{"arch": "unet", "model": "image denoising model", "dataset": "microscope photos of single blood and bone marrow cells", "train_examples": 194171, "image_size": 40, "crop_scale_min": 1, "horizontal_flip": true, "translate": 0.12, "task": "denoising", "loss": "charbonnier", "noise_std": 0.2, "norm": "batchnorm", "activation": "silu", "widths": [48, 96, 144, 192], "blocks_per_level": 2, "block": "basic", "attention": false, "upsampling": "nearest_conv", "init": "xavier_uniform", "residual_init": "none", "optimizer": "soap", "beta2": 0.99, "lr": 0.0036, "beta1": 0.95, "shampoo_beta": 0.99, "eps": 1e-08, "precondition_frequency": 50, "max_precond_dim": 1536, "merge_dims": false, "one_sided": false, "adamw_lr_other_params": 0.0015, "grad_clip": 0.5, "magnitude_pruning": 0.5, "steps": 8900, "batch_size": 128, "epochs": 5.9, "lr_schedule": "cosine", "final_lr_fraction": 0, "warmup_steps": 260, "weight_decay": 0.09, "adamw_weight_decay_other_params": 0.01}
Rows from block 2, named by matrix and row number. Rows with one number belong to one channel. Each number is 500 + 25 x the weight over its row's rms, rounded and kept within 0 to 999. All counts start at 0. Numbers have three digits each. After the name is the row's rms in percent of the matrix's.
# convs0: first 3x3 conv (model.enc.1.0.convs.0.weight, 96x96x3x3), inputs 72-83, a 3x3 kernel for each
# convs1: second 3x3 conv (model.enc.1.0.convs.1.weight, 96x96x3x3, transposed), outputs 72-83, a 3x3 kernel for each
convs0.32 094:496459517500500467500500500511500512524500500500534513500480500500500474500500500574476500452554525519500506500518500500513500512533570500463492500500500488500479492525506500505500500506500500500500500500500473493500500500549500510483450470470461523500500500500537500500512500518474442514479542500527500486419500500490519558
convs0.33 086:486477526500567499500490500500500515500500460529503500500500500500500500444455493500503500500500500500500500500500532500500500528500500452500465500414483500426500500512500446500500504453500500544500473501491506500502500500500488500500500497456533487501500451500500492516516527542534438500500500550500500500500487500428494480
convs0.34 119:495500501500547481500464500500500500500557525555500508497447500504524409500524487520500500479500500500538476500500482500500500529500500525518500500500532500500500516550500500500563475500500500506500436500523515431500500500525531540500472500514500500572500447482500581489500500504500481526449538500500500484473583500500447500
convs0.35 094:500484500500445470500487476481500506500499500500500519500500519500500510492500500500500500500500461509520532515500500500500500529500500500511500500509532500514514500500473490500466500505500500500500524533558500533500456500508482447500500475500456500500422477500500482475470475500437411444500484500500500500500500495527541462
convs0.36 086:520510489519536500500500535500488500500500500500500500500500482500534503512523500516518500500502527500500500500470500500500551533500500507500500500487500500475500500500515500500510500543540500500500501466448480500497478500516510500500500530500542500500542478518497500477469500497500502495478487500500500468484500477500539448
convs0.37 092:500500500483500512500500500500500500542500500500500500500500500532540560500500500501500480500500493447485487536500523528500515500486520464500461463471500490499472529500521555544526544500500486490500464500470484500500500500500500549524457500489504500499542500500492500500500500525492500500500525500508532500516500444500501500
convs0.38 084:500500500500500545500500515484512456500500484500500511500500500546447516500500551500555500500542500500501511500500419495500397500475491521500500520500447514500500463500486551512500500481500525500500500484526500516565500475500534500500534500500478514500500540500500471500500500500500500530500513500495500500500537554500500497
convs0.39 095:500500500500474527492500500469500500500482472500537437534500468500511459500482473500472481500469465478471467459500500500530519480470446487502500473500500500518500491500500490500500522500500500527500542500500515501500514500486529500538500478500500500500494500500500500500493500458519519476461477480516500540444500500500500451
convs0.40 090:500507500500475500479464444517483500509468500531500469497500500447500500500500500466500500500562500500540500532500500500485500500500496464417488483401500467408456500500500500500500500500529500500500500450556555500500500560500500500500449581500500500500506500500532520492478404503467446500468441439459500486480500525499383479
convs0.41 100:500496487512504500533605466466470448500507566500500500479500510500513540547500500500477500480454492483500503500500458500554449500520492500500500500479475511453500500486437500461500461500503500500452500507401500528461484500500454427500500500479524500500532500482500500502475526500500500481463500500500500500500460488500500500
convs0.42 091:500500500500486500500470479505500502500500525500500551500535531500562500476457453500500500500528482500500537500500500509500500525500452500505483477422457501467500500551500500479500500500500500454523500409473500477452500439500466452519487500500500500482500500500535500500518477500512559463500500544500551500534500509500500500
convs0.43 088:500500497469505540525444500425470500500500509479500500500500500479550500500522500500500481511491526493506500500516527469500528500492531500527480525537500504551500500579500500500546500500500434532500500500563533491500527500500500500488498500528500500500524500522500500500500508500543454500464550500500549525502474494500500500
convs0.44 086:500525500486427500500463526500498500500500500500500500504500500487503468522500532500500486498521500500500515500605486463527500519468500475461486500407456500500500545594542500583500514546554529500520500505500500500500469457484500500475546556536500500500500500500488500508500502500514512530500491473489500500483453500485523500
convs0.45 101:500500500500490539518500570500515500500500500500500548513500500494461440482500500500501500500500493500500500484505500532500478467493500500500500500500500516531486500500500500500471481500470500500464445500447492500500508500464488518500500461458517509487500486500468502503500480500551500500500512548500514500500431456473500483
convs0.46 120:483500550500426500558518535484511499484525525500513499525500500493500500546500500500500520498465500500471534500494485500512500473500460493500500455558475494500450500500500500460500500500506500500488562524468500535462500500500490500500500511500500510500463541496500500465500500529500457448500479500475468509500500521452560500
convs0.47 105:500500556500428500500500500516500500500500500483498500500516519500553492530500533500536486491500500500500500500461527473500460489454490500500470500500473500500517483500500497524500432473500500500500559567500500528487500500500500500546465498500541500500522500530516512494475500498500500509499488500500511518505543500500500500
convs0.48 115:500503500500566500500532500500538532542525524504500500528471500513500541527507500500564500529463490546478486500500519511500525492500500523500482500468470528500500478518511500514500489500470511500474494500505540500509479500500500500504500500515500500500544500505548548514477500500500500500430449500500510500490484500500500485
convs0.49 081:500500531522441500500500527532462500532459473500500500500500479549500500520500500461469500500500500465508492500500535500462500500500535500500493500500514500500500500490515462434474509527500500500553500451546500470534537534500602500500500500515544500500500546500501485500514516481500448480462446518500500500500453429500444462
convs0.50 099:493539500547500482521500500500500500500446487500469531543492500500500500500500500500500511512450500497500500452500500480539577500527500500500500456476522490500506500521500504500500500483507458515500500448500476500500500500500500569500500500526500500500500500465500527500513500500500500477500485500484500503467451500494500500
convs0.51 078:490500474551547500502483500500511500500500464500482500500500500500500463521500474530500466500500484522500489500476500500500500500479500517469509544500490500500520500500500502500500488500500500500486500442500538500500516465500521500559552500513500500506500500500500500503500500500500500459500500494520518500538500500500500500
convs0.52 082:525548457550540436505533500496542465507500502500500500500491500500500520457500496500500549500460500494500500505516500500518533472538500500446500500452500500474501500500565463456540500433500500510500456500484506500500500465455515428500523500500500500508472500527500466500500500500511500491500500500500476443500500491497500514
convs0.53 110:500505500475540500486506500500500500500538519500509500516541500520500461482513500460423438479500450500500456500500491500441500500539490500463500500500455523500500503519500500553500500500500500571493511534525500496500543500535464485500481500500500534500445494500457526500500500473531552500500486488500500500480500519500502500
convs0.54 094:500500500500455480554526500500500446500500454470479471500500500545500500528500500491500500460500500456500500478500500500469468500500434500500516530564500515500493500491520466500503492500500500500486537556500500513500500549500494498500461499477500546500500467510500514500500500481537467500500485481483500460500500500500500500
convs0.55 106:500500500500435500500500486468489500500467500500517517465500488500513500500480500540513535476500500500500541500500500501500500500555512468500500500500500482429500526535515500500500500440547500557540474500526475484501500500500506528500475500500536524432500465514500500497500500493500457500520500500584516467486500539500461500
convs0.56 077:500500539511500500466450477500500500500500500500483537500562515495500486500500500500500500500500500479500500466570553420432500500500500500511511440431476424422500500500496546500500483420564500466536497439474500456500492500500500500500500517500500500478483500500484509520500494500500500526493434500479468500424500500500485500
convs0.57 115:458522538499706515521503522500472469500518500500490500500472474479500500485500500500500500512493500507500466482500500500503558500517500515518512518522500531493500466500472500488500500467500492500469488479500474492500500547500500475482500500500500504500500505484510500500462451491472557462500489527500530500518500515475500479
convs0.58 091:559500481500500500503500483500500511500500500500520500500500500531493509534518523523511500500502500500500500528500480500545500500507500500500500500500518500500500500522500500489500500500500500490499500449500521500473499428500463500515466500500500500500500483500495500500500500500500500529500500500510500525543500517489500500
convs0.59 090:500554476547500500469500478500500484528500550500500522500500500497524500500471496501500466479543507500500500468570500500471550500500500508462500450424471500500529512500500500500500500500500472489500453426500479448472500500500549500514485537494500500538500500500500480500500500461500500500472500517500500500500447500500500500
convs0.60 097:500476474500523522517463520500449471511500500505500500500550558467529514500462500488521527500500513474500500500485534541538500520510500500527500500421478500500500521500500471500451500523500475500487500467491468452483441520500500586500500500473500500500461500500473492500519500500508500500500502500500500500500479489467520472
convs0.61 100:557567500473471537500500520500545480568443508489477498500473500481500506543555518545494500472500565500529532530508500500538500530500500500500500484500507500500500500464500451500498500505500500493500500500500500500500500500500500545531491500500454500500500500476527527517499536500528500500453500500529500500500474500538532500
convs0.62 087:500467500500500487500490524500500500500534517500500500500501511500545500500523500500527482500479516473547500458468500470526500517415500488500504500500500500550500500464500500500500532527500500494457479463500500500500547500500500486537485557500500499456457446501422444479521500500500482500500500469453500500495500496500500537
convs0.63 123:531485500500549500507488533500530500500502459500500500482500500520496500500547484500500500507538520511478515489526480549500500500556472501506514500500500500438500500520500503553501500475493521475500500468474516500524518491515500449500500507500500500515490508500500494467500500488500561500500428524500556500460545530478500509
convs0.64 094:500496463458433459500463472500500539500496516462522494429492500500500500456500500530489513500500500488500500544456500505540538500500447472500507489457500477500546478500500500500500500500500500466482500495470545500500500500511500537566461500531500483520526453500500500472500500500479500500493477500500500500500500500555500500
convs0.65 106:481502500500500466500518512472570533500569477500500500500500500500443500500500515500539547539529518528530500502516447520429463500500500495525516518523500500527556531500552500520516537531491500500500500500500519481500500500500500464500500524500483537500500510500519522505500525502500563521500500500481500524500586525500540476
convs0.66 110:500499500508500517500527471500500516469586533500580500463500471500539500500532500500500533500602447520500574500500500533500552482500500500500500500500500500499500488500483480544517500499526500500470470548500519539500541498500500498500500511532500463502500445515495407500487486500500559482522500499500468500500500500486456500
convs0.67 089:500500528500500549519500503500500500517527502500500500500522500500500500536500500500522461500530481500500512500500577470514573500464500536500500500542516500500500500500562523480500500500530475474488500521495520500500500500454500486500500500457515500500500500500500500500500500500500480521500501500495532500500507500500500500
convs0.68 114:500500500500500500482475484500500469515500528500500500505500497526500500513485475500500470450500500465500523478500500500591518500464488486477457520491500500496463492473500500513500518582500500484455493500498500500500500462545482580537500532500512500539500500535497500500504500500481500526463460543518462500451476500480493519
convs0.69 116:500487500500546455469501462500474500517500488468500500500500500484500479500469481500481500500412500500500555534500485500519464500552500500532500502500470500471467500541529500500500500500500500500500500559448500529500464514500500505500510491488495501429500527461505500525470541542500500500500508519528535536500441461500500500
convs0.70 108:500500549540487482530561561500503500497500500520472500500475500495505491500500500500540500500500500500500500500500541513532522500465500528500502500469517533500500476529509500500528494503484500500525500484500500478485512530470500521500500500500548500575526500397500546528500526529526500505540517532500517500464500552500500500
convs0.71 105:502495487510500548500500510493500500500475500500446500486500509500500500517500500496533500500500500500472494500469468459433462500500526500500500454551500500500500500500450459435500533500502536500487500489500510541523534529500500500471500468500511500533500500544500507500500500506511620494500452554500500476511611500484500520
convs0.72 078:545500474489519500513500481500500500487542510484500486500500500500491500550481529550500500565500500504516526497500545500500500450500500536500500535500500500500500487500476500508500500500560500500500500447513500454527500500427555500500500529500500494500503500472487500500500508500500543500500500500524500500537518500500500500
convs0.73 086:500500491470529500500500505500461500500500500500461500500536500500500448500500500473500520500560500498500500500500500453500500485532500500500462500403466500483463465500500500460500500500491514573500538500508500535528553529490500500492500467500500500512524500469500500500500473479500455446500469451500500466500500509500440500
convs0.74 095:449500500500471500500593500500475500491500458500470500465451500456500475481520574500500500500451458500470449500519466511574498500500500465500500500520459500500473500550500500472500518500514531462500500500466500500500500500500500518500532500500500555500500474500500495500540463500500543500520500452506500515492545518500558548
convs0.75 072:500500500500500500500486500520509500500482500500500500500534500466500479496500500510500500471490500501500500500493500479445500500500500500500500483529459521500500492500500536500575500500503500500466531500495500495500500500522500500534500500500500500500500500498528500500500500460500500500526500500500500500536532532477514500
convs0.76 102:478526500500512482500500554500500450500500500500500500468500500500554500463485502500452443476500500500472500500522516482500500462457500500500478489452452484500453500504500518566500500500500508488500532500500533500500500516476500458500500500498487500508509500500547500455500500537500573500500551500462500500495528478500500500
convs0.77 091:487488500554514500500501500500503500455500447500478462500500531535500500500500500500500500500557500500518458535446464563500490527476481500519507500529503500500552500500473500504500500500500486500467438360407448495485500460500500529540500471520500500500473526500500500500500525500500500500500500500529500524518469565510500500
convs0.78 088:481500462457469500500443500500480509500473500488478500469500500500500539500500500526450500500500500468500477489500471500550460500523459500500500500472479500500500500515500528536500459469500465500496445500500500442459500567500509520547519500501518579452500500511500500506500500500485500517500500500463432500464500500443443485
convs0.79 103:500500502500449533500500500549442500500493511500500522449500500461456500460501522500500555484500500500524500500500500509524500500500500474500483500500487500500500500500500500473500500500500528452440500572451492500452500500519469500500500500500500520500500500482457489545500500500500453535500500500500500516466500485500500470
convs0.80 094:500500488479536451518500445500522500500540500500500500500474500500500535500500447455489500500574500468500449444500500500478500504500515500500500500460474504466504522500476500500500500500520488509500521500494500537500500500500478481500515559500519500532551546535504500533536500508500464500500526500500500500500430538510500500
convs0.81 104:541500500560552500500500542500500500500615483478563540500500500500500479505492461469500492459566500500526500512452500500500430500500516500500494500473515492493512500491500492500500500491491500500556500530500472521500506500552500491500500500500502500506499489584487528526500443500500500500500482528500500500526546510500500500
convs0.82 118:500457442500500500500500500500500523500448498500554481483527500500542500500500500500542518500500501524500500522584500500500500500500482514500500514545500500500486500500500485470500500448500520488468500500500491477538520486500489449500500483500500500500506500447500507532500527471488464559500516500520541500448401519538556518
convs0.83 098:500535514500500432476500440500500458515528482500545500500500500517500513527525499500500532535466500500500500537500493451464500526500518518476500500437497464466500500500524500478537473500540500546552500500500500463500500508461471535500500527470500548500487498468510500520500500500493436500495449448500423463513404500470378444
convs0.84 100:451500500459461492500500524500500500541500515500460500500500470477448485500500472535539500500500497500500541498552500481500500500439500497500491500500494490500454500500500500520500500456527500534500538527474536500472500518500500578500477500500500468539500500475488500471500527500500437500500509523500538500461440500530544500
convs0.85 078:534501460500495418500500449497500500549500500500500461541500500562486463521500471500500500530500480500471545500510502500500482459517500466500503500436565476475500500540500500500500500500519533513500500561500526512500500495500467500567461500500500535514500500517473500500500500468500500500516414478500519514460452500500500500
convs0.86 104:479500503500450547500490554547500500532471533542500543500500500500500528500473500500500517554473500497500500500500493517557437462497518500521500500487476500506500540526500500455481500500489500485500478414446500444440500494506500500513500516461500500500500500500500500500500500500521500493520539499500500494463429458545500528
convs0.87 082:500472500500500500500500500482500490500454500507452500500500500500500500500500531500500476500461500500476500500500500517581535500520500500531500500463500483449500500499500500553500500541500488508537500500549523500500500532500531500500500500500500462500495453511495521500500500488525500474500460500500500500494500500473491500
convs0.88 110:457500500500443536498500500500473500464544500476516530500500500500570500528536496500535500507538563469500500510515500509500459500500494500522500500517500500524518528547500500500482471500428529500480500432465500485500500472500477500544473508529524489495500472489500542500546500511471572471471547497489468500479547574500496464
convs0.89 124:496500448508451529510458484500500475500471451448503473500513520534500474500570478500500500471500436464500452531500474525500500476441500504503498500517500518500500500500498474500512500492536511527532500483547500470476500500500518500525500483500517500497500452565511500550500495500537500504478500500500473488542500500513500513
convs0.90 078:500508500491500481521500502500500500492500500482550500500500472500561511500549500469500500500500500500500552500520486500500500527500521449486500432500500490500507526561500470491529480446500520500540533544500500479500516500528500500500445451500500475500466500500442500500451500473480471500500500500500500470494500500449463500
convs0.91 089:544512535544515500538500574500500500586500495500510500533500514500500513500500488500540500500500526500526525565500492471440552500500500500500500461500500456480500500529500510500500477479478500492500450475500457450480500507529500560500500495500487455457461500474500490467539520493479458500500500534506535503498500468530518489
convs1.32 093:500533500439500500439500500517463500524500437524500492475453475500500500460502500500500500500503553521581500456500500464481462500450467535528498504455428500499510488500500500428480500442453500467500500547500500553500500500483500444500500500500463468465495500500500460507500542500472559500500500517457500442500500500497483534
convs1.33 100:500557500513500500500500520468458500447470508500500492517500500511500500491486508458473455500500461518500500514500500537495520475500561520543500500572490523520500527546511500541499500534500500466500500500497500546500500476514500500525500500543500500557460463500500500461552456500535565446500469500500493501469524509500525500
convs1.34 093:500453500500436503477482500526500500532559551500518500521545500526500516514500500500426477500445472500467478500572500500544513500500500506525500480480500500500476500500500500500495500500500523536480530500460500500519481465512500456500500500500560500500504500500485500520481463500468589500480500500500522500500500541518544500
convs1.35 096:517500473523500472462500511516506500553508500500500500500500504500500512500500495537500500552517531500500480500500500468482518477500458462500500506500513501505548500528500468500464454471500500500500453500500477500500480523491500500506500500500498520500500453471485500455500510569512541500500492443500500493500500500434500471
convs1.36 106:500500465478500500500500489500500524500442531531500500500473500507542549515525524500507500552500515500515500500500500500535500500549528500500500500520513514500500489525538500500522525523532500521524500500550500475500500500500536606500497538531500500525500592464477443525519518492539500500500500526488489466466550500500500500
convs1.37 090:500500500500500527562500539500524500500500454500500500459450448500471430437500449500521500493518540517500533500537500562500500500500500500500550551500549520570543500500500500470447500500500500500561547500503500512497512500500464394500500483500500534528500474499564462500511500519500500500500523500552500500521525500492519500
convs1.38 092:500452500500485500560528506499461410418458456500479465467425436500419430500500477500495500491500504472461500500500478478500500470541503500500471465500493500500475500478500477500499542500511525500500500507505466551468491483415460474466523459477500523500500500500444511510507481484500500557500490500500520500459475500500451500
convs1.39 096:500500500500500493500454500542510500500499518477500500500500500538500500500500447500471467500500448447483446500500500500458474471459495500504500470457500500536546508457500500500489500500495500500500514500500500500489534500519500553445500525491500457483500500583500539544500500500500453404500500523545500500538500471500500469
convs1.40 116:500500500500509500500500553500500500542475500535500481500517490500542500500500474559500489522450483480483482499500534500541500534500500478453549531465490465500490500500500500500500518536500500449478500526534524478500500479507500547468500500480535528500500500517500500492500455546500393489500567532500500515500466483500447465
convs1.41 104:500513500468500525480535500455538500477549487484500433494500500500500474500500474500470475546471466542461458500500500459520500438451500463500500486466500500542500485500500497471500484458500500483537472435499500508500513500500468500500500473477537545500511465474500500471500457500486417537462500500500426482517500500500500489
convs1.42 099:500500500552500506504500500500522512525457500500500476461521500462500500474468463456533500465500500500500534500500500509500505500521547488510481500500500530503500500477450500537502500500500523512500500500466472500500500500500480470522468465500500500438467582500500500482519467435500508517500500515547500500474500483498500500
convs1.43 089:500523492523500500500500477500470547513500548456500500500500520500522556545521525500500461506500468510500500479467493500460473500500500500500524452534500510513500520500500500500484500452485500500473465516500500500500500500500498500491478500477537535500500500500537500500500527518440527500472469500472500500500500452511500425
convs1.44 092:500500500500523528500560500500525500500506443477497500500500500492469500472500500505500545500563545500500493500539500487454500486455500470500500500500500500484446500531519449453466500573530474475488500500500518500490500500484500500500500500500500500518552500500433500471516545473472500471500500500500500500532541508500461500
convs1.45 101:464500515500543500514500500500505503536486500500500460516500495478500533465479500500455500500523535552500500500481472500477483473500518522500500459564564500500500463500500500540477500551500498500474500537551500514500524512500520500503500475500500406543477455500508477564553505500540547467500486500529531500500529500500500500
convs1.46 110:500500500539500500500500500479506466438500500512404518500500506514500500500500500500500500500456500497500500500500468493500470500479500541621475500460500500452483500495500486477500500521452500516500500488557497500529500500469500500449500543500490464505500500500500500473500500500500500500515500464500476537500500500491446500
convs1.47 093:500455474531449500468500500500500518456466500500469535500462477500436500500456500498500522500500474495528474547499500486452500493500514517517481483500500496462500500500500500500461525531500500467500500528428500500500500452540457424485504500500500457500519542500500500500500421459494589516456507500509500521500484500536456500
convs1.48 100:461500517508500500474500462500500500500425422459440475500514482513503470500500511500500500500537500531500500500546499500551500500500427500500500500496500500500482500523500500500500500500518562462481491519470500523500500480533500451500489500552500500431500500548500550500500465500500538508500538500467500500500500457496500470
convs1.49 098:500553545463500521462470526500504528500500500500500500500490500500500500531490500500500510522486500439437500500460532500500457453445500500467500461475530500500500500457500460500523500500500500560500500500500500525500500460445500550422511521465475535528406413500500396483545475485452365480538558500500500500500465492526500523
convs1.50 113:500476458500506500485500500439500500446500500445500507500484516500465476500453500485500517500533500500500500500500500495539511500500500455522500500509500524500500523510529500500500500500500508550529514536527500489486512530500500500554485498500500500493500500549500457500568600491449430486500500500500517466500500500500480500
convs1.51 092:538500500536541500526500500443500471436475500500453506500500489546527478500478444511500532500463492500482500500521500570509428500448463529527452551500500500482530500500484500513500500500495486500503500510589510499528500500500500500500500500500500474500518496490500500500500500467500500462500527500500500500433500523470494505
convs1.52 095:479442459500510445500500500500470500500486500500495500533512500500522500500500523497500551500492500417449496500436500483461500539485473500447481529493500500516500500500500471500468535540500500528500515510530453500500520500500500500478500471500500537516500500500500500500500500529527440456500500482500479516490441500474475472
convs1.53 098:500486500500500500500500467494470495500475500500500463500481455462500500521500500507490499524521484540531510516507540520500487517420433500500500500500500500537500526500500500470500500475500500537500500543532500526500499481500500522557529500500500500500488523487500436500500461483471561535500512500500524526500500500568500500
convs1.54 103:500527518500500500551503500500474500500500500530471507483500500500500514500500486500510547500577500463500529500500500570500500500562574500449500519502529524472511478430436500483491500500500507500544500463454523460489500500536469445500500475472500500510558426551478500500478493544483500500500544500500500531500453471512465539
convs1.55 103:488481525600500500558555534500469500537532500500524533442486500500500500537536503500504500500451477447500500500500500500514546500477566482456500500500500500504500500500488526500500500491500479500500519500428496503500476500500481483500541513500532500500553426456451500500500464482540590545542541523500500508463545500500500500
convs1.56 094:462555500500470500513500500500500500500504553453500472462564526514500500500457500500500500500500483500524509490500500499537500462470500500500521500500440500500537500510500495500469500500477500500500484487500500500500500544500500500532500522515456500500451500500500500504500432432510500453531542520500472469500500459500500500
convs1.57 102:512512516490475500532500500495503429500500487531470500509507500552500500500500466500500500481482476500500500526500485500495500474476500500467531500465500500500500474535500500500500500500500500482500500523500500535519500494461500479500500510500500500477500500500500512462512435479454500479451501500519500500500500537500500519
convs1.58 096:500500546500500489500500500466500500510500500500500500478500529500576586500500531516500440500517500500500500500485466508500500500500510513501500492500473456500458500500460500500500475490500500500458512528500506500500500500478500538500481500500500500500500445505521500463500500464500529500500500522472500464478484514500500500
convs1.59 103:488508500500496500500500500553500454484459500500462461500479500500534556500500479526500500500417500477466500544531499500539500500500522500500500518533500540500545500536521489500500526500486500537500493486500500536513500500527500583500500539515502500500500473482565517503500562537532500500546479500546550525516548524500499500
convs1.60 102:500500481500500500500500521500500441460424416547523500500533500465500500500482500517521523546575500524500476500448454526460441500476491512500461500544460500500453493500500500556500500500500500500500547545500500542505500500500480489500500478500483500487500500478500565486478500476471534479482476500521472458500550500456478478
convs1.61 095:500467532500500500531500500541547500451500500500500488500493500464500500459500486530526530500468548520500500500500500500440475500500520510500523524479484500500500500500500500468500500549520521497500500500510538500500500500526489500500496518540472491477529475498484552492558465460464473527485553507500500413452500500430478530
convs1.62 095:500500518550526500500539506500505500500495492541527500500500500500536528500500500525500557500482459527425480463500467500500472457486500500500456500500500519500468500483500500484481535526500522500500500560505483500525500484500500500500486482500428397487572405432500483412552549475500521500500529543508545501480472500500490500
convs1.63 089:489505487471500500495483500483500500500500527500471518532500500500500546500529500503500530496452514500500461500471500500475500500441500500500498450500500468457500500500500500500500500500500500518470500465500509500500493472450500421474476500473500500500500500561494500527452456453500521500500474466529500500495500501500500541
convs1.64 097:448476507436421521438500500526500444535511512500459476500505500500500536500500523469500500457500516454525500500501500500508500506489490478557500503447490500500461500512455500507500540515500500500500472500478500500500437500480457536500453500502500500500500500500500529506500509519544438500501500500510500500555531470508500500
convs1.65 105:532500500548539542500543557500514525544504500471449466500520500500500500483441500505474500500468445492480500434432500494440500500500560484480500500490537480500500482500475500475522458425500528561540500500500509500500500488531500500486524488500480539500500459500470466500500500500500423500500471500538487500500500500454448440
convs1.66 090:500500499500440500500500510516472550500436500513511500500456500500500518500515475500536500526500500500500500500500500500500500476491500484500500500500473482467492499500517515537470522543500531454450500531500505499500485546500500517500500500500500523424500500500468485500500536500518535500500500500500500500488444500511500500
convs1.67 093:541510525519562500584522573500500491516500500534500500490493500500460500500500500491500463452500500500478500466500467500500533500500500517500500531441500477498489500500543537500500549494500500470485537500500500500462481500504500518500486463486500483500500500500460500500500500500500500500500500500500500500500528500545500500
convs1.68 122:455500500462492450500463500495461500500474474500500500497492500500509549500500500504514500500463500500500496542524518532500535529500506505500500533503492491500500500434500500500471495500500500500500533500500511500500522560531513631540520500532503500500505500500500500555499587544529396481500500508476500487484451446483474458
convs1.69 091:500521500500500516513480500505455476538500473500500537519517532500500529500500539500500500473500500500546500500500465500500525516500519500500500500500519463466473500500500500500530500500531500500500500500418464500460500501500500538513500516500455464505500500500500500492445544541462500500500541500471450464500500483500440523
convs1.70 087:454500473500500523502500438500500506500558520524468500500500464500460500500500500500484500478500500500443496517500500479464481525527483528500464500500481500471500500480500500526524500500528500500561500500500500532515500493500403454500500510500456478500534502500433543540534540500534562500500497500438500463472540467500443456
convs1.71 096:500500500482483500500500500500500547420500551528500537500500500500459546500500536480548500500529500500455482500492500500409500500460495500538500538493533500500500495500500476437500448477500500514487532500440505506500528581536550500500462515492500500500496500500429428494500500489482463500500558500500535500500550473500440477
convs1.72 108:470500516439500512490451500550522500548520518517500494540500505548516549506500539468500461500500471500468486464472500500486543500500548500500538500500541500500500471500500500523500500500500500500485500455450524500456532535556561500521545536542491481545489493492500500504500537500514500454500500464490478500508543440493500469
convs1.73 110:531500500509525500481500500500466528491467500500500500500510500564533500535514500476518500500447479460500500500500503500520500500500484500545497532555500500562497507475461500529500500500473463583528493500500478500500500500508479500500487500511454500500500500528500542508539597533522588489500415415500500462480466500484534519
convs1.74 096:586500500564500500500450500500500500515500500500492500491500500500504480500531489500522500514530500511500496444500468482384500512460500500522500468500464500500500507539529500493528471459477456500500500500500542521500495500500500534500500533500517500470466500500498469500527500500463500533500500542489416465451466500480489446
convs1.75 103:500500469487508494470514500500500500500500448500465474514500500500500500551565500431500527490500500456456500520505481539538500544557500500467477500500485500500500500483500500500478500500500517500573447500519479460500517500574500491500554500549482548450439535500539500500500514512500489495472464458500500500421443500467507525
convs1.76 093:500500471500500468500465500500495521500446488500464470475500500468504531500521500500500442500500505500491500500548500448500500500486500500500500457500500477497477500500500486500500532500475524564517502518500500500500500500500500500500500500500515520500500501489500530500500532511490603500462467500553540484530500500544500555
convs1.77 107:491500506412445500491500500500500500527500513526500507500517488572521500518508500515506521500500471519500499500500488474500448500524500500500500500516500500486477500500483471500500467460500479509496500435500521500500500500507500500500500500515500500537431435542524500513549517500500500451500500500506487500500500500495510538
convs1.78 093:508518500500500545534500483552499486458500484500501487500500460463500444500509538477500500486458496558548500446500500500500500500500500500500480500532494464466500544501553500448500497428500508500500500500537500507500543489500500488500502465474524500468537500500564532500500500535500499446500500500500515500500500500500445467
convs1.79 097:500500500500480510464500500538500527500500421518522467494500486500500500500467460481485500477500500500500500479544500513553500500500580500500500500522500484527500500500500490500485500525513500533500500424500522490500463500471499500528482436488500452515500512500500500519501500500538532492523500500500500513500570459500479513
convs1.80 099:500500500458591500500500500548521464500500472500500500500500500500500500500529510500443500454428500500500490488500500500600494500500518500500495504538500545500500500536500523518539500500500509481500500500500500450524500500500500465500507500500500456500500500461524458533450481500500500550500500456513500538500500500500596549
convs1.81 106:497543518525516500491545475500500532500509523500476481473500500465500500500541522477507467525555500500500500500500500500474500512500500527500500500533533500500500500500500500500530475500500500442507560500427528500523500500500528467548558533500551500500500491500500551500455500525527611518500526500500454500488460478473500500
convs1.82 111:500500513500494510500500500500506500432537508476422442500471471431429417459476500483548500553508500500539500500471500500515500500500500477448500485500518500500516486469485500500500500452500518500500511500500476459510500477500437409440428404436500500500519445531500509503489500524432456557500500486500513500502500500500491500
convs1.83 106:496475500476535500542500500509452500525500500500500470500521471500500511483500458460469500500500496467519480500437457459490507500512490475439500500500529500492496500500522500500500500500505500500450500500541455500500500462500500500500500500500527500527477444480519446578500360500454540559500500551472482500500463500499500482
convs1.84 089:447447486500500500500507509500479500487452529500516500500500500539564527551542521500470484463447444455425461487500500469500467494500500500470500520520500478500500500500500529473446500519500495542500500536500500500500524500534500500519500500500526456500500527500500446450500500520501534506500500500500500525500473468489500474
convs1.85 099:447547500489530513488500481448464500500405500557541542500500500528520458550456489500503500518425471492446462485500522492533530500500507500500511500472465500500434500523507474500500500500511500469499500500547470470472500483515500500498542541515500522506500500500500500500500429500500411500500500563440480485500500482431482500
convs1.86 095:551464548548444500500513539497552500467426481467500464523500500500500500500500532500560500499500519500500526433500480500500500457507440500524500536459526462443488500500500520500500500552522500500477500531519456470479514500500500500462500521476466461500475500500431439492500439508493526493500538481500500500500520500495500511
convs1.87 117:476478493500504523500500530427489527500488531510474500569565500532484500500500517474500484500519500511528500500471500522500500500529527500511500522518536516500500481500482500475500509445500500571546489479537500500500512521500526548450515500471480396500474549488500558513500614486500530516469476449500557500500515453477500500
convs1.88 111:478457500500475500530500530451500500463414467546507500500500500500497526500509500529500474500458460500500500501500514489500500500517500453478500500490500490500500484528500500535481500500484500419482527434548500500505500471502500540500477471494500500485500436559500500500537470538528629500493511500521500480486450466480467491
convs1.89 084:500491500558500519543535500538452474500500500500534482500449500480500500494500500500442450500500500500500456500500500506500500500500500500500500500453500500500500500500500500481528500500500500456433489521447500500500500500475520481500500500468500500500500563500483500521500595504500477468492484503479490470500500537500500500
convs1.90 103:500492500500500500463500555500500500493500502468473525500437494427457500500500500500541551516518539551500500500500511500500500489500500555508500500532479500526500500533540500500528500500486481475500540500470560512522500454500471500479500487500377454500444500538592530488567557484500509423449435515500540500500500500500531500
convs1.91 102:497500463507500445500515474535500500500520511500474485500500518452451500461500545534540500500500535500500532566528500500515500500509461489480469522540512500500500500500500520500500543500515500500500530570536500500527500525479480500500471403489500500478500524482523500456476500478516537544509551526435482489500500478500468529